{"num_classes": 9, "norm_position": "pre", "inner_norm": false, "adamw_lr_other_params": 0.00078, "batch_size": 64}
Rows from block 12 of a small image embedding model, named by matrix and row number. Rows with one number belong to one neuron. Each number is 128 + 32 x the weight over its row's rms, rounded and kept within 0 to 255. All counts start at 0. Numbers have three digits each. After the name is the row's rms in percent of the matrix's.
After each neuron's rows are labels from the 100 images, of 14976, where the neuron reaches its highest value: "responds to" is what is common among them. Only what is clearly more common there than usual is listed. The data: Sentinel-2 satellite tiles (TerraMesh). In brackets: how many of the 100.
# fc1: MLP up (model.blocks.12.mlp.fc1.weight, 1024x256), inputs 128-255
# fc2: MLP down (model.blocks.12.mlp.fc2.weight, 256x1024, transposed), outputs 128-255

fc1.212 008:088126088108109103098172147183086104176082162105112124166127181116101144113141142141124173156087120109150130133141110099147100163081130131096113148118187212099196121101140162152178060146099199166150139134119118055116151104163182137127177116124128057125110094152093196151097142122106136103111148144130116159162131144108117111143115148120153099104138153068110130144121129155088109166150
fc2.212 007:110131090116104094170141057111112112052113139152172146154052197128114205107172081165139141108094097152150150133122090154118121149100111109119100110156131161146130157064098126140182087136117122089120177116173062157146092107166196104109163117116079110106148130150067217137181187137167118098145101170124102178192177155099140181129110094084164129115154111025148158124140130128142166149157
responds to: crops (68); main land cover: crops (48)

fc1.81 037:146091158106183107079083131134114100127171084127189131134144191184092084127166112109095168131141123185138134144143139121069145083167102115145111103140115059116107114149107082081160120169119076177122099104199156116094072139108141103139122155131131168207168129096139175149061132091147114102089069127112065146116090109165125080127128167150151121113129134147120112124121127159164121132132
fc2.81 032:128145140156167131119146140122148108152110093127114189118189144146127130165097123136137126065127129112139122080096103129118126170086117130132134167157138155146049106078117126154148094090111145100092131126149198127126134190109081195159213148136101126146090071167060166139128123137163112108142137127093144161116106145086153101104139127208157162167129126163092063194161148176125119182134
responds to: main land cover: trees (48)

fc1.445 139:145165087141067131104135162101131162123120159138153138125165119114110149115117088119061189129150121154068142130149073120126161093089153143108109013133147078089147149128105128094110110132162141165076133113128099120120127104172128128168100134115119181121127162079175116093133087133101158116190126144144097127118080148148127102125066134111144187115138087117159128140166185108159150134104
fc2.445 122:134142160145192148108125114108130049156136137119176119137039083102139069128231134130153134131176134084126148138134063128103132107125134131117137080059148108084095125094133142119109121165046111097161171124157122112125128094140143019070118158137088142163109134162140147131128110124167122125188124132111122167102104143136146141139106115139128150162128132097086118141123095103125112115084
responds to: water (86); main land cover: water (82)

fc1.555 048:085153154148170107135182050175111136118162139154111119152152088059164085177145128119137099187164178164122190100147132113112093153166107129139159114105137126134156031126106111099078145128093163147075140138157166144128115097091159132162125143109195101174139117158145188157113085166140157092231141126110098209099113165124135083100138121198111160138115138105138163075084110132155086091134
fc2.555 040:153119113104143156131121058135143157132129110082128197176255123088103077151139114127145134170169119176128142088156138120164125111110144063129178098111119138105208105128086123182125150135128156167153106223137143109129129061096135068076118160143115125078114173097106166125122167119081130110181116127118102119143200174124107160118140121115140175135136134127134163151107119117131105141140
responds to: water (96); main land cover: water (96)

fc1.135 058:114154183166192164164179134188100140195131132144109172099112141150077096215168152085089123183167088086114124101104108090056113101118151147128133151087149115189156159108220151166140094135116079121123105133141113181132120104152154109131236119148131217181131158121108127174115081072172133097113136142132119147103111081123128134172113123152089065157202121140128118093090127149173132114143
fc2.135 054:111121194111135137133129126089132123125122097175134106097213116136115138129220123118124127125162136113123145116115112113120131087100113090132121146072152089159091142040127136092149073138130120110158140100103099121130129166163077119121192176134137145121113070110102150126130189116195125050089184124178110093101091154087132206173129111128122139151131132175064123116161160108133139011160
responds to: snow or ice (78); main land cover: snow or ice (71)

fc1.660 019:064143144140101111089162134162161113137094127104126077130112196064106114112097129111108117136111184100145196143138098119114121131127177119132156097044090182139135107138140138107130150113102098115197158159188102136085124118151092180103191206202120152114098094108119111073100142160136112112097090115159058176137146169156130098167130099132167150158184124171148148101130114146102188127141
fc2.660 015:117112141178197123137132069058139080145141191165130189119112156196139105164137130160114148132111136151116196142117040116106128037129178114140126108132132094144118148125131095115179071062162116074140133123131101138109097147153113161097171116127137108124143125134134163155154169118140116096124068129229140161143084136150152082082105130133163123120114136107148126086153158174138129146153
responds to: water (69)

fc1.762 022:080107054124136096144188113197092132165126151137152118125187142099107166123094159180150092138132131190112079117167156155135118115126145160101116108153174129071129124091139193220201125109125105090114147149117141145109109096101122104118134108145104142096084134095114153101152079126134108104117174169118167178121174106116179153065113126115174136136157118188174177136152075130176156114084
fc2.762 023:111128144101153139112089152137137165128139083132139103036147097085106150141107137139122133081151117155112129196110096134121116168119122145126102109109137168083150099111117107155094144096125128171057153219136130141123125140135077144140164099115099165130113145129126136120147115123160133033092137147147114126163125153165152097155149143145122113185124113098144180162154117114122128139178
responds to: snow or ice (57); main land cover: snow or ice (44)

fc1.603 008:146112099103127136157078110137148174126134114130132139100079111107161160101142116092118154097108104143074111168141111087128173170092163106116131120054107136107107151043203130154120157158155157159131143134035178131115146138170140141125173158153089073133115108183119102108083129109094160130113175166169114096090091166148156153123109118175104097148070166175146165188139115103157173195116
fc2.603 008:157109201133175146071169109203144122111123110144137145121120176195125092190124111117103138173123156150134180118125104132099153204120114113120115084128138115143116110177088113166105067211090144082156144142170068138141122170140140133082160110135131147123146199133126139122134173149110145059128070117065136078198115147104102108167131166028065168069135115154128107060136148099110136157094
responds to: main land cover: water (49); snow or ice (48); main land cover: snow or ice (35)

fc1.113 010:134151094113140104154097164122154131076135119112147158107112171185103175108131134151126108070164121093127165073141141119162112099110140109082116047173151089157125042118149114143138108155128141102059148137149152120116128164113142130130082106175170120100114170169125185174180108160125139155130033197160142163143117075147128108111155212071094156199165115160122134175095082110123146107187
fc2.113 011:112144121110156131105145135172134156082105124092118170132151187169124125122131134116138091133117141083150091148100147131194104107106173148142163137169139116147201087077140108162126138129146137085045104063103165153134132193109048089127075117139128125157161143067118157156129174150158145154169142136121138174118119121118142135101186162087083087108137108154173112197137093103154134111195
responds to: main land cover: trees (41)

fc1.262 242:121168150129077148118122165133123158122162116078123141100110129103163198105124160091034088162117137167154152100143160132178130124152091145083094137085140131073081128193177085131140152099080169161101105168167161183155124083123180182129097176088176202123136128123176109134110132131097141122092171083090103154117180119122129126067083137143128139184164092103143134151104130144110095103179
fc2.262 263:148141157117138131123090172177120173056137137117124136104083057142139100139158124128105128157094133187124089116110187128109129160178060142126111150144135100132092123158126126129134059052091149151186119165150124123128120124101196173120225066136118181119168097098133046128132130129168132116100162128181139129098255130118129051135118125067148143159128128153159113159169129098124111117163
responds to: snow or ice (81); main land cover: snow or ice (69)

fc1.500 011:176131123056110128152137155153112129151097113128139107105157179096160199180144116110120083170144083071133114061088088131124118117118141120137108133092118155075099127119123066109141125149090163079139119145145119111114094131129114138156103191179165176105103151162195101148145138082118132135154129139107086136127110099121146129083154058157202107113111142111139162179175085099138121122167
fc2.500 012:127142103141106161142106196156147108120121221141165125179134183091088073166129133117163120215156129106108137182165104112125141082091134172137152093072129155102080139094136130118135145159097181131047148148206045106132138099123182120107130160154135122134091119182094101100131146123192125134178111125060140112137136084103088178127120132136094132160119118116125132020132103146121141125170
responds to: main land cover: water (31)

fc1.329 105:103107122101104094152106166110111132133200101122120103117153112131093182111130128113117135087143131139201150106170071144111141088093146121166145155168101070192067103168105166182170122140160157145146130130095097207165157106136148096086063100156149119140107108177111093073105123121103162166158120116205156069061172165138115097142076170185170171162123077153118160136142106151120122115132
fc2.329 089:108151124163091126127137117184131103152122183191129055063223101109158173050091133127146127122114135150125144174097041132129126182153069125130124146074138115130042156176132116122169110133108139132086130089110073115128118133147152185070090120134153168157095167160078138132144167119109131100149089119142119110088142134171125141086133142137107122099126121176133184182147097134128122190100
responds to: built area (88); main land cover: built area (66)

fc1.507 026:156125080204083149112181195124164155108120164164128148104097198129112107130160115111068150170114148153167157120046098097141127166157164098083103147083080081130106102117176091154119079082137144179152115138097138170139110139131088070065172124088151099131217124140125145108171137148142177110123128129117125123152138132160123182179152153099089126145064147134103141112132155151130124102127
fc2.507 029:135111163114127140117156091139133145108112145174109161080138137091160133170135126121071131085148111109126070212106089126137120088111114181122101111065154196153118077106136132181158145115109167199142142216078160130130124140159154128200112127109107170132111150180183143127126148124115141083038177135127128131144110155166111146145143141164150096106112129140111141161146143151135100127175
responds to: main land cover: water (28)

fc1.396 098:094141127145127153134100162099124160133075091128096130079123167112159143206145155082165117142084110132144135149078120141116163148133141151115111141109134121154080088161093108185151115114103101170154111076139128161085151083056090104069153114087128131040096128156133115167131128099144152117140122088071129137122151134135115156167155139116141144174082098126126127081210088110113126020137
fc2.396 115:118122138131132131104142116080154139061133120137138169080074132126106155154154127123193127137145142120122079086146177138117127166080174129127145118115130090125061115136163138095106144207075086054100100114116131157128146003126097089177152166126126122132166156143113152124128129133216128153133119117137131109112087134121113149121122127204112119104128125191132119119177111087128132087106
responds to: water (99); main land cover: water (95)

fc1.525 013:071117167159123122155113122112096102152047105129140160093161122099153248091118186086149127084125142141148109175113137071138151106107137177106123172084123153102114103169059109150045106081103143160160121118104149198136102105149135179093161161133142095124124147134108047109104083091171109136084125113159112137188159143097120128124156146137144131128063154076142103180068118142116156137110
fc2.525 008:118127153134123142133146107141121106108119103159164171160032127180131161161190158089090140154132167159094056102156152137121125185086209162127112164110122094103055125053126128136162072097149126190104122124160132129153117110107081115159088160151112146149092099079159230119118177146147133126157130148117143131130099201121152112075119121189157136172123125096086071056128135103138142108100
responds to: water (96); main land cover: water (96)

fc1.399 024:140147160185151133099090157077119134134126134108123135097110171131124127195076112080189145124151081124129153108079149111176122143153137161123128126141113129110142117111131114135130106118136121116086117125107115157102150121101080029076131097132121090099076097128127124077129158129078132131114126172118110140159187135130110176125084113074163170106144169173085121132174102169102083130122
fc2.399 024:131155108086128107086139128098129192202138184141111149112059207246134160118070139117147120091113118082128122129083079128134122124117185142130112166119128180083146121108130119118092126200117129157132103131123187115125133042141054056125146154128118196185091113085133155120147137128144130163145116145188129143138176112135143130134119124080156125099133127131120184144150109109132107152096
responds to: snow or ice (56); main land cover: snow or ice (49)

fc1.712 005:144129139126134124122159109161151130143160151151156142157175113129124125136027189143081080064137180127159110133186167119155121125077125086141170070082141131129154182122119116168126146144121098125093136105174148114117160150143170064134115111168141090159143213195121185143151142212100135144143099220122106086076145174074137092147148120163111066031176141092141132091106142143174144105081
fc2.712 005:097176143132130161114124185131144102143077095128160122147144153170121132104125083126138095136114146118162174099162134145127174160110172143146147158092104125134099185075114182105146112083135113091062149143115135087142164129171129145167119117136192073120108116098086156178104102127164075143081098116154136052093074118076104115128148105115161151100106070108132127106187181078137165114131
responds to: water (93); main land cover: water (64); bare ground (51); flooded vegetation (35)

fc1.80 267:132116146148125093108116125103191144102100128139096163125170163124146091110030161185229175106142094124114053159085139132126094112192147125136096143126142137101130131091131143116090114099068134114123161133127161087149101156134121084142123152123115126150104118102176071144081118161168090138128129114064116142113149091121138169117122124105138148157105135143120140102036085120168123151157
fc2.80 291:128128119141084137140099101186111119110135138122132116115056149136122152092167126120001136132116131185126241107145191139145128188109122125126147104119124135155131130141142138125140126073141113145125118086068171123128129126066067191154148155123144123094159097147102153128128118124061127137102154130151124145179081145128135107128121127155114132147128127109195172254203099186125108104150
responds to: built area (95); crops (84); main land cover: built area (55)

fc1.700 077:125132095168151130112139109104117184174208118064113178177177086163081096126052159155175115119128098119154022130128128138147080140099164084135135141106163108152127153200147181148085113097140085164186106133114181151121156161135119162164073122152101143138183093128065131132116155145070086110071145109158099111090088131075115139155137121132071136101183146134154150112094068149106103111114
fc2.700 077:127137143137079120140140069090127078050126124134140070111225201136133097140120129123150125105151139151123103114139182115127131128114142122123101142105123174137125142079153130100206077140105120134088127148202109134125116212109095127048165115127126107127125217173224199126125119130139134125080066130143138133071104143083182131179127143166153049085126130092044185113188141088127133099105
responds to: main land cover: trees (47)

fc1.704 133:096141174095183120166153089116109100149092125137119107132171065146135159169136110103124117132063133142156146131115170113064098125064115084163159144094115087084145164103125108131094123147133137086155117135124071173166117141188113111099170089110131137143173085093183137140140171107191130098146208044153107155091186120138091101107134130112101183069115100175066131135094114195174107075153
fc2.704 144:139130135156149117104173067145136097158144140149126083169130123092152088172079134120169115138105133071145130121171135144089132140143137151133124097130117180120151092143150132118075173244132161126068131048194114143130139139185170148155168205111105152136193141159115104126122136129138131080114178118132125160155173186129123051146137152161124150109129133096118139107130102117128098147172
responds to: main land cover: water (36); clouds (34)

fc1.739 214:185145152155131113089044131129133090099151095120155109151083158109182180158146140174095093160114126097151237123087090080124160082070047161129133076069048150124188134132129095125146146139095117152153140086096128112141200175103155179115145129082113169171148123126112122137149110095142147102123078101070123133155156133145132126167153153108129122186101112097066169017152144154097148113140
fc2.739 202:143115161107156141130080097185117106131116169101135022141109108049151180180191131140070138117085108150130126147165093090099128131097134166131146093138158196041102128062164136196106125127101098140211140147141041114128134089166073219135165180113133131135163121105107142128139099120107128134041120136126110152151079103138118118190136128139112231101129128123137130171161130090123118152153
responds to: main land cover: water (32)

fc1.423 242:094141163107146105105172125115118136146181119141140129133072083142115186144136126054130101130129153145153119107156166153118162133105127142137153118088127110152088091190097133163111147096123186152150151164128093185147153144153191128096117154129169106164164111158114114103125143131183142111116154063104136098074208144087144120149112146067125140137117121132162110099194113172122135106064
fc2.423 266:132131160163122133134110180092138202117106101118108130066155102121122102124149128134099125089047119157122118169142066096148127180191086111121109155119143077116059102139144135102069061225073180142110143247080114126127125120111075147203161140131120166141157109103193150128125149131063127139108165137106104111124207112103115152098131123089128132185128129211168156203112131107126129108123
responds to: built area (83); water (78); main land cover: built area (76)