config.yaml
train_examples: 145000
image_size: 64
layer_scale_init: 0.01
batch_size: 64
Rows from block 11, named by matrix and row number. Each number is 200 + 20 x the weight over its row's rms, rounded and kept within 0 to 999. All counts start at 0. After the name is the row's rms in percent of the matrix's.
# dw: MLP depthwise 3x3 conv (model.blocks.11.mlp.dw.weight, 1024x1x3x3, trained with AdamW), a 3x3 kernel
dw.628,038,228,182,224,188,166,202,184,196,183
dw.629,060,210,189,211,170,202,209,219,161,221
dw.630,137,186,237,217,226,207,209,174,185,194
dw.631,114,230,222,222,219,218,210,218,215,219
dw.632,059,185,200,220,206,177,160,190,217,180
dw.633,116,208,227,217,216,222,224,211,231,212
dw.634,062,192,238,190,173,178,220,214,203,187
dw.635,153,180,185,186,175,177,176,182,183,179
dw.636,162,178,168,200,209,239,185,189,190,196
dw.637,105,217,220,175,191,188,182,216,236,186
dw.638,110,206,200,218,160,188,225,209,213,225
dw.639,127,188,172,196,170,233,196,203,219,184
dw.640,143,212,210,198,182,172,194,211,240,222
dw.641,140,189,173,181,175,170,178,193,184,194
dw.642,083,187,203,195,185,177,167,199,174,170
dw.643,038,199,203,217,223,223,238,217,215,216
dw.644,161,221,222,216,223,226,220,215,220,215
dw.645,159,179,185,180,178,185,181,177,181,176
dw.646,072,212,207,161,169,223,206,187,188,194
dw.647,137,179,186,204,209,234,182,198,169,219
dw.648,085,211,216,227,221,228,224,219,214,210
dw.649,096,175,214,196,183,164,221,185,186,219
dw.650,067,168,219,204,209,224,204,189,165,211
dw.651,116,222,230,218,216,215,209,227,206,224
dw.652,017,171,223,218,220,182,182,180,187,216
dw.653,109,165,171,194,209,234,200,216,199,201
dw.654,184,227,182,226,184,191,211,229,182,215
dw.655,145,223,217,188,207,169,167,209,196,220
dw.656,170,177,203,188,182,224,174,234,191,209
dw.657,089,226,202,213,237,199,231,196,181,206
dw.658,126,222,229,198,228,226,208,213,223,202
dw.659,083,186,183,191,207,239,170,178,202,195
dw.660,075,185,178,170,182,184,183,183,181,178
dw.661,117,227,211,202,224,167,211,184,221,217
dw.662,069,179,175,171,185,177,181,191,181,187
dw.663,018,232,213,172,184,171,185,193,200,185
dw.664,200,219,231,235,188,182,183,184,195,193
dw.665,088,210,211,220,228,223,221,226,218,214
dw.666,077,182,182,183,180,186,182,166,181,185
dw.667,061,179,213,220,218,166,180,195,227,197
dw.668,044,181,178,179,221,160,190,187,199,201
dw.669,092,210,189,208,199,176,172,203,165,173
dw.670,025,168,182,192,201,184,231,202,215,227
dw.671,023,179,177,202,178,202,189,196,164,173
dw.672,125,182,181,205,163,171,204,180,190,214
dw.673,110,217,228,216,235,200,186,185,199,175
dw.674,051,182,161,214,203,190,178,228,213,201
dw.675,103,218,192,215,205,175,225,214,200,239
dw.676,055,179,170,169,208,210,222,190,177,201
dw.677,130,204,245,202,174,198,181,201,223,198
dw.678,080,228,202,214,219,207,213,228,225,226
dw.679,151,206,195,204,199,191,207,176,240,165
dw.680,059,200,214,182,182,169,196,178,233,213
dw.681,080,220,228,233,214,183,192,193,181,221
dw.682,084,168,178,182,172,188,211,178,187,193
dw.683,044,163,188,210,175,214,223,181,185,208
dw.684,027,188,181,186,205,202,222,228,160,198
dw.685,100,228,222,227,217,213,217,211,212,225
dw.686,090,185,170,179,184,183,179,185,176,184
dw.687,085,216,227,219,217,224,226,205,223,212
dw.688,076,198,212,198,219,233,229,196,228,220
dw.689,119,168,204,215,176,201,198,179,181,230
dw.690,131,190,213,218,195,174,193,231,231,218
dw.691,031,167,191,204,187,195,191,166,206,169
dw.692,101,214,216,222,222,214,221,224,221,224
dw.693,069,197,197,200,209,169,231,205,185,237
dw.694,103,198,233,172,185,222,212,191,172,200
dw.695,016,210,195,187,226,168,219,177,186,223
dw.696,016,228,221,194,170,186,166,190,197,199
dw.697,145,211,213,206,235,177,183,168,206,214
dw.698,039,189,213,254,204,192,208,197,214,210
dw.699,151,201,211,166,187,224,221,189,171,186
dw.700,131,170,224,212,227,178,196,181,216,210
dw.701,115,221,227,186,170,171,188,207,214,210
dw.702,079,202,202,203,180,178,234,237,195,189
dw.703,100,179,178,182,179,183,176,177,186,181
dw.704,131,220,223,212,214,223,223,217,220,224
dw.705,139,208,175,219,219,213,183,219,163,201
dw.706,140,200,168,162,193,199,215,215,191,224
dw.707,055,231,220,221,205,185,221,219,201,227
dw.708,092,218,212,224,217,213,218,232,222,216
dw.709,135,218,232,222,213,218,217,223,212,218
dw.710,082,230,212,169,186,195,192,235,201,203
dw.711,145,167,187,214,208,192,181,237,216,205
dw.712,076,172,177,217,193,218,193,172,225,212
dw.713,070,194,226,228,187,192,215,186,225,172
dw.714,127,208,199,182,180,215,230,236,182,192
dw.715,074,199,184,177,187,179,167,187,174,184
dw.716,007,185,198,202,147,189,181,200,211,203
dw.717,073,203,212,219,215,229,210,226,232,215
dw.718,100,183,207,206,170,232,178,221,183,191
dw.719,032,233,210,186,180,222,206,166,200,190
dw.720,049,183,193,199,191,172,179,162,179,193
dw.721,053,209,202,214,167,221,222,203,220,171
dw.722,066,179,192,191,175,175,173,173,191,185
dw.723,153,217,225,238,195,216,198,184,178,184
dw.724,120,222,222,229,204,186,222,201,206,233
dw.725,153,203,202,194,235,207,186,173,229,222
dw.726,108,173,171,232,192,202,191,177,210,215
dw.727,104,225,217,215,224,216,218,223,220,221
dw.728,028,186,231,166,210,196,198,182,225,185
dw.729,116,176,199,194,169,214,228,200,212,170
dw.730,128,229,213,222,233,174,206,192,213,209
dw.731,031,162,199,172,186,181,178,191,190,188
dw.732,093,224,218,221,228,215,223,219,213,213
dw.733,094,228,214,217,226,217,209,217,215,227
dw.734,139,233,190,183,172,229,202,187,183,199
dw.735,031,194,245,218,219,210,224,200,213,194
dw.736,101,183,182,218,182,187,227,186,222,228
dw.737,069,179,214,227,215,202,220,186,215,165
dw.738,100,225,220,219,220,218,220,219,220,218
dw.739,118,175,185,194,215,214,176,168,226,199
dw.740,029,181,227,174,178,229,209,209,214,189
dw.741,035,160,227,201,227,183,193,194,197,212
dw.742,156,186,210,202,211,168,230,204,228,179
dw.743,117,227,202,188,175,177,189,223,212,228
dw.744,028,206,176,224,233,225,202,181,203,218
dw.745,076,199,186,201,214,199,190,180,171,157
dw.746,105,198,174,202,201,222,166,186,189,230
dw.747,082,220,219,224,215,205,227,226,209,222
dw.748,181,181,193,180,216,222,173,171,220,191
dw.749,082,185,176,185,177,173,181,190,178,181
dw.750,070,179,184,178,179,179,180,180,179,182
dw.751,013,200,217,218,211,196,212,247,221,208
dw.752,114,208,192,215,187,223,174,215,165,222
dw.753,087,211,216,225,215,230,230,204,217,216
dw.754,116,231,175,217,213,188,223,227,207,189
dw.755,040,177,189,205,224,215,164,182,218,214
dw.756,193,190,210,214,242,167,206,186,194,212
dw.757,052,228,171,206,219,175,207,198,225,183
dw.758,114,207,218,212,218,226,226,213,226,225
dw.759,133,218,242,228,203,181,220,196,202,196
dw.760,101,221,200,179,235,214,179,203,178,180
dw.761,121,184,213,183,158,219,220,208,206,184
dw.762,022,195,229,157,202,215,178,193,204,213
dw.763,187,172,208,196,225,173,198,192,236,201
dw.764,044,183,220,188,243,191,213,181,196,217
dw.765,073,185,181,201,161,175,192,177,184,206
dw.766,075,176,181,181,171,180,189,182,184,182
dw.767,088,185,179,185,175,179,178,181,189,175
dw.768,091,175,181,177,182,187,179,180,185,178
dw.769,110,195,205,191,225,160,217,196,231,204
dw.770,071,190,188,205,161,180,191,171,183,213
dw.771,037,202,206,198,201,148,213,208,211,222
dw.772,125,216,219,221,220,224,220,216,215,226
dw.773,075,186,180,175,182,171,178,202,181,181
dw.774,067,247,200,202,197,187,188,176,221,206
dw.775,086,182,184,170,177,189,184,179,179,183
dw.776,093,229,226,191,236,213,201,218,215,201
dw.777,060,189,202,213,168,222,176,217,177,220
dw.778,086,178,190,188,182,170,183,180,182,175
dw.779,119,211,182,213,235,185,181,223,197,174
dw.780,114,227,179,209,219,176,189,219,230,200
dw.781,096,220,226,218,218,215,219,219,224,219
dw.782,039,237,217,218,191,217,221,216,200,223
dw.783,155,180,203,235,226,181,204,175,204,216
dw.784,104,167,176,185,176,226,183,188,196,192
dw.785,108,190,186,206,156,207,200,174,180,214
dw.786,072,212,230,193,219,228,221,216,215,180
dw.787,041,208,192,200,221,239,214,212,194,167
dw.788,097,184,177,186,179,167,185,183,178,188
dw.789,118,219,185,199,173,226,182,218,175,218
dw.790,084,215,218,220,224,217,223,223,215,222
dw.791,055,231,219,233,213,203,198,229,210,210
dw.792,115,223,214,182,174,185,228,197,218,176
dw.793,105,179,189,183,183,171,183,177,184,178
dw.794,133,179,187,198,198,173,234,193,228,183
dw.795,048,198,233,222,179,203,213,230,217,215
dw.796,185,210,214,193,170,183,229,178,225,208
dw.797,113,180,182,182,173,181,185,173,180,189
dw.798,094,196,170,178,190,177,173,211,185,178
dw.799,048,208,182,210,196,219,160,221,226,200
dw.800,119,174,185,173,183,178,181,185,179,186
dw.801,094,218,191,221,235,181,195,221,174,201
dw.802,094,177,208,197,200,219,177,185,195,157
dw.803,070,184,175,181,190,179,175,172,183,189
dw.804,015,168,235,216,193,189,183,203,201,226
dw.805,026,189,165,174,188,222,215,187,192,222
dw.806,073,176,184,197,175,178,180,174,181,183
dw.807,045,229,233,200,225,204,186,222,212,185
dw.808,122,175,179,177,181,178,177,182,183,191
dw.809,153,212,179,226,193,193,165,220,223,211
dw.810,063,218,226,213,214,215,208,226,228,221
dw.811,107,222,220,222,217,226,228,207,217,213
dw.812,054,174,211,192,233,179,174,181,201,212
dw.813,147,164,192,188,186,218,223,173,207,216
dw.814,096,223,231,204,202,168,203,221,221,188
dw.815,056,186,179,177,195,173,176,175,185,182
dw.816,063,205,196,182,184,180,178,173,168,181
dw.817,083,184,186,170,183,181,175,184,183,179
dw.818,060,241,227,205,198,192,217,217,216,218
dw.819,054,181,212,205,171,178,202,207,226,232
dw.820,057,206,162,208,196,167,212,211,185,221
dw.821,108,238,229,200,206,221,195,196,174,189
dw.822,060,227,223,213,221,223,217,213,224,212
dw.823,044,201,208,218,158,187,234,204,190,199
dw.824,010,186,204,174,186,200,189,231,220,231
dw.825,089,181,177,182,178,191,175,175,184,181
dw.826,049,191,232,183,169,206,202,231,187,195
dw.827,117,189,192,181,183,188,178,173,176,171
dw.828,074,181,189,189,178,198,185,178,171,169
dw.829,116,219,162,204,190,230,178,187,208,203
dw.830,116,185,181,173,180,186,177,179,186,177
dw.831,117,187,194,164,182,208,168,191,196,176
dw.832,089,193,175,187,171,169,189,176,185,196
dw.833,061,218,221,227,209,225,217,221,212,222
dw.834,019,234,227,203,234,213,190,216,200,202
dw.835,129,182,182,187,170,207,234,186,220,192
dw.836,153,208,193,195,179,237,171,193,175,187
dw.837,094,228,222,208,222,225,216,217,222,209
dw.838,042,171,192,189,180,191,211,186,201,242
dw.839,147,192,182,190,178,160,183,184,179,194
dw.840,096,190,171,184,181,172,176,191,176,194
dw.841,019,182,190,169,191,178,168,184,181,205
dw.842,042,152,179,212,198,178,203,209,206,193
dw.843,171,181,170,185,200,184,205,217,211,237
dw.844,090,214,169,194,199,182,210,197,195,244
dw.845,019,227,227,216,220,223,217,220,201,186
dw.846,130,218,217,230,209,205,216,219,215,234
dw.847,033,195,206,219,191,218,195,193,240,233
dw.848,133,223,229,215,218,221,217,217,219,217
dw.849,147,197,194,193,221,167,236,179,210,213
dw.850,056,163,184,182,185,201,189,231,219,205
dw.851,151,181,188,179,183,192,166,175,194,177
dw.852,025,192,179,188,164,182,208,168,199,184
dw.853,166,195,218,173,179,228,196,206,166,192
dw.854,123,213,197,220,200,164,200,225,227,219
dw.855,055,182,167,181,193,197,186,191,187,164
dw.856,067,185,203,190,164,206,212,169,175,185
dw.857,115,167,196,168,207,214,211,178,178,188
dw.858,067,210,176,198,199,209,155,223,200,183
dw.859,110,213,171,204,224,180,172,217,202,225
dw.860,121,212,172,223,188,190,230,192,229,191
dw.861,116,168,197,219,203,182,176,200,203,164
dw.862,126,179,177,166,203,227,206,191,202,174
dw.863,126,219,218,219,220,221,223,223,221,215
dw.864,121,220,223,215,223,216,222,219,216,223
dw.865,027,188,178,157,190,192,182,188,211,220
dw.866,029,174,238,207,172,188,187,198,185,210
dw.867,107,224,210,186,221,200,219,214,198,241
dw.868,047,160,209,192,212,234,181,194,212,199
dw.869,114,187,211,239,198,176,211,231,192,210
dw.870,024,190,202,185,199,220,215,233,160,199
dw.871,036,193,207,167,206,201,179,227,202,235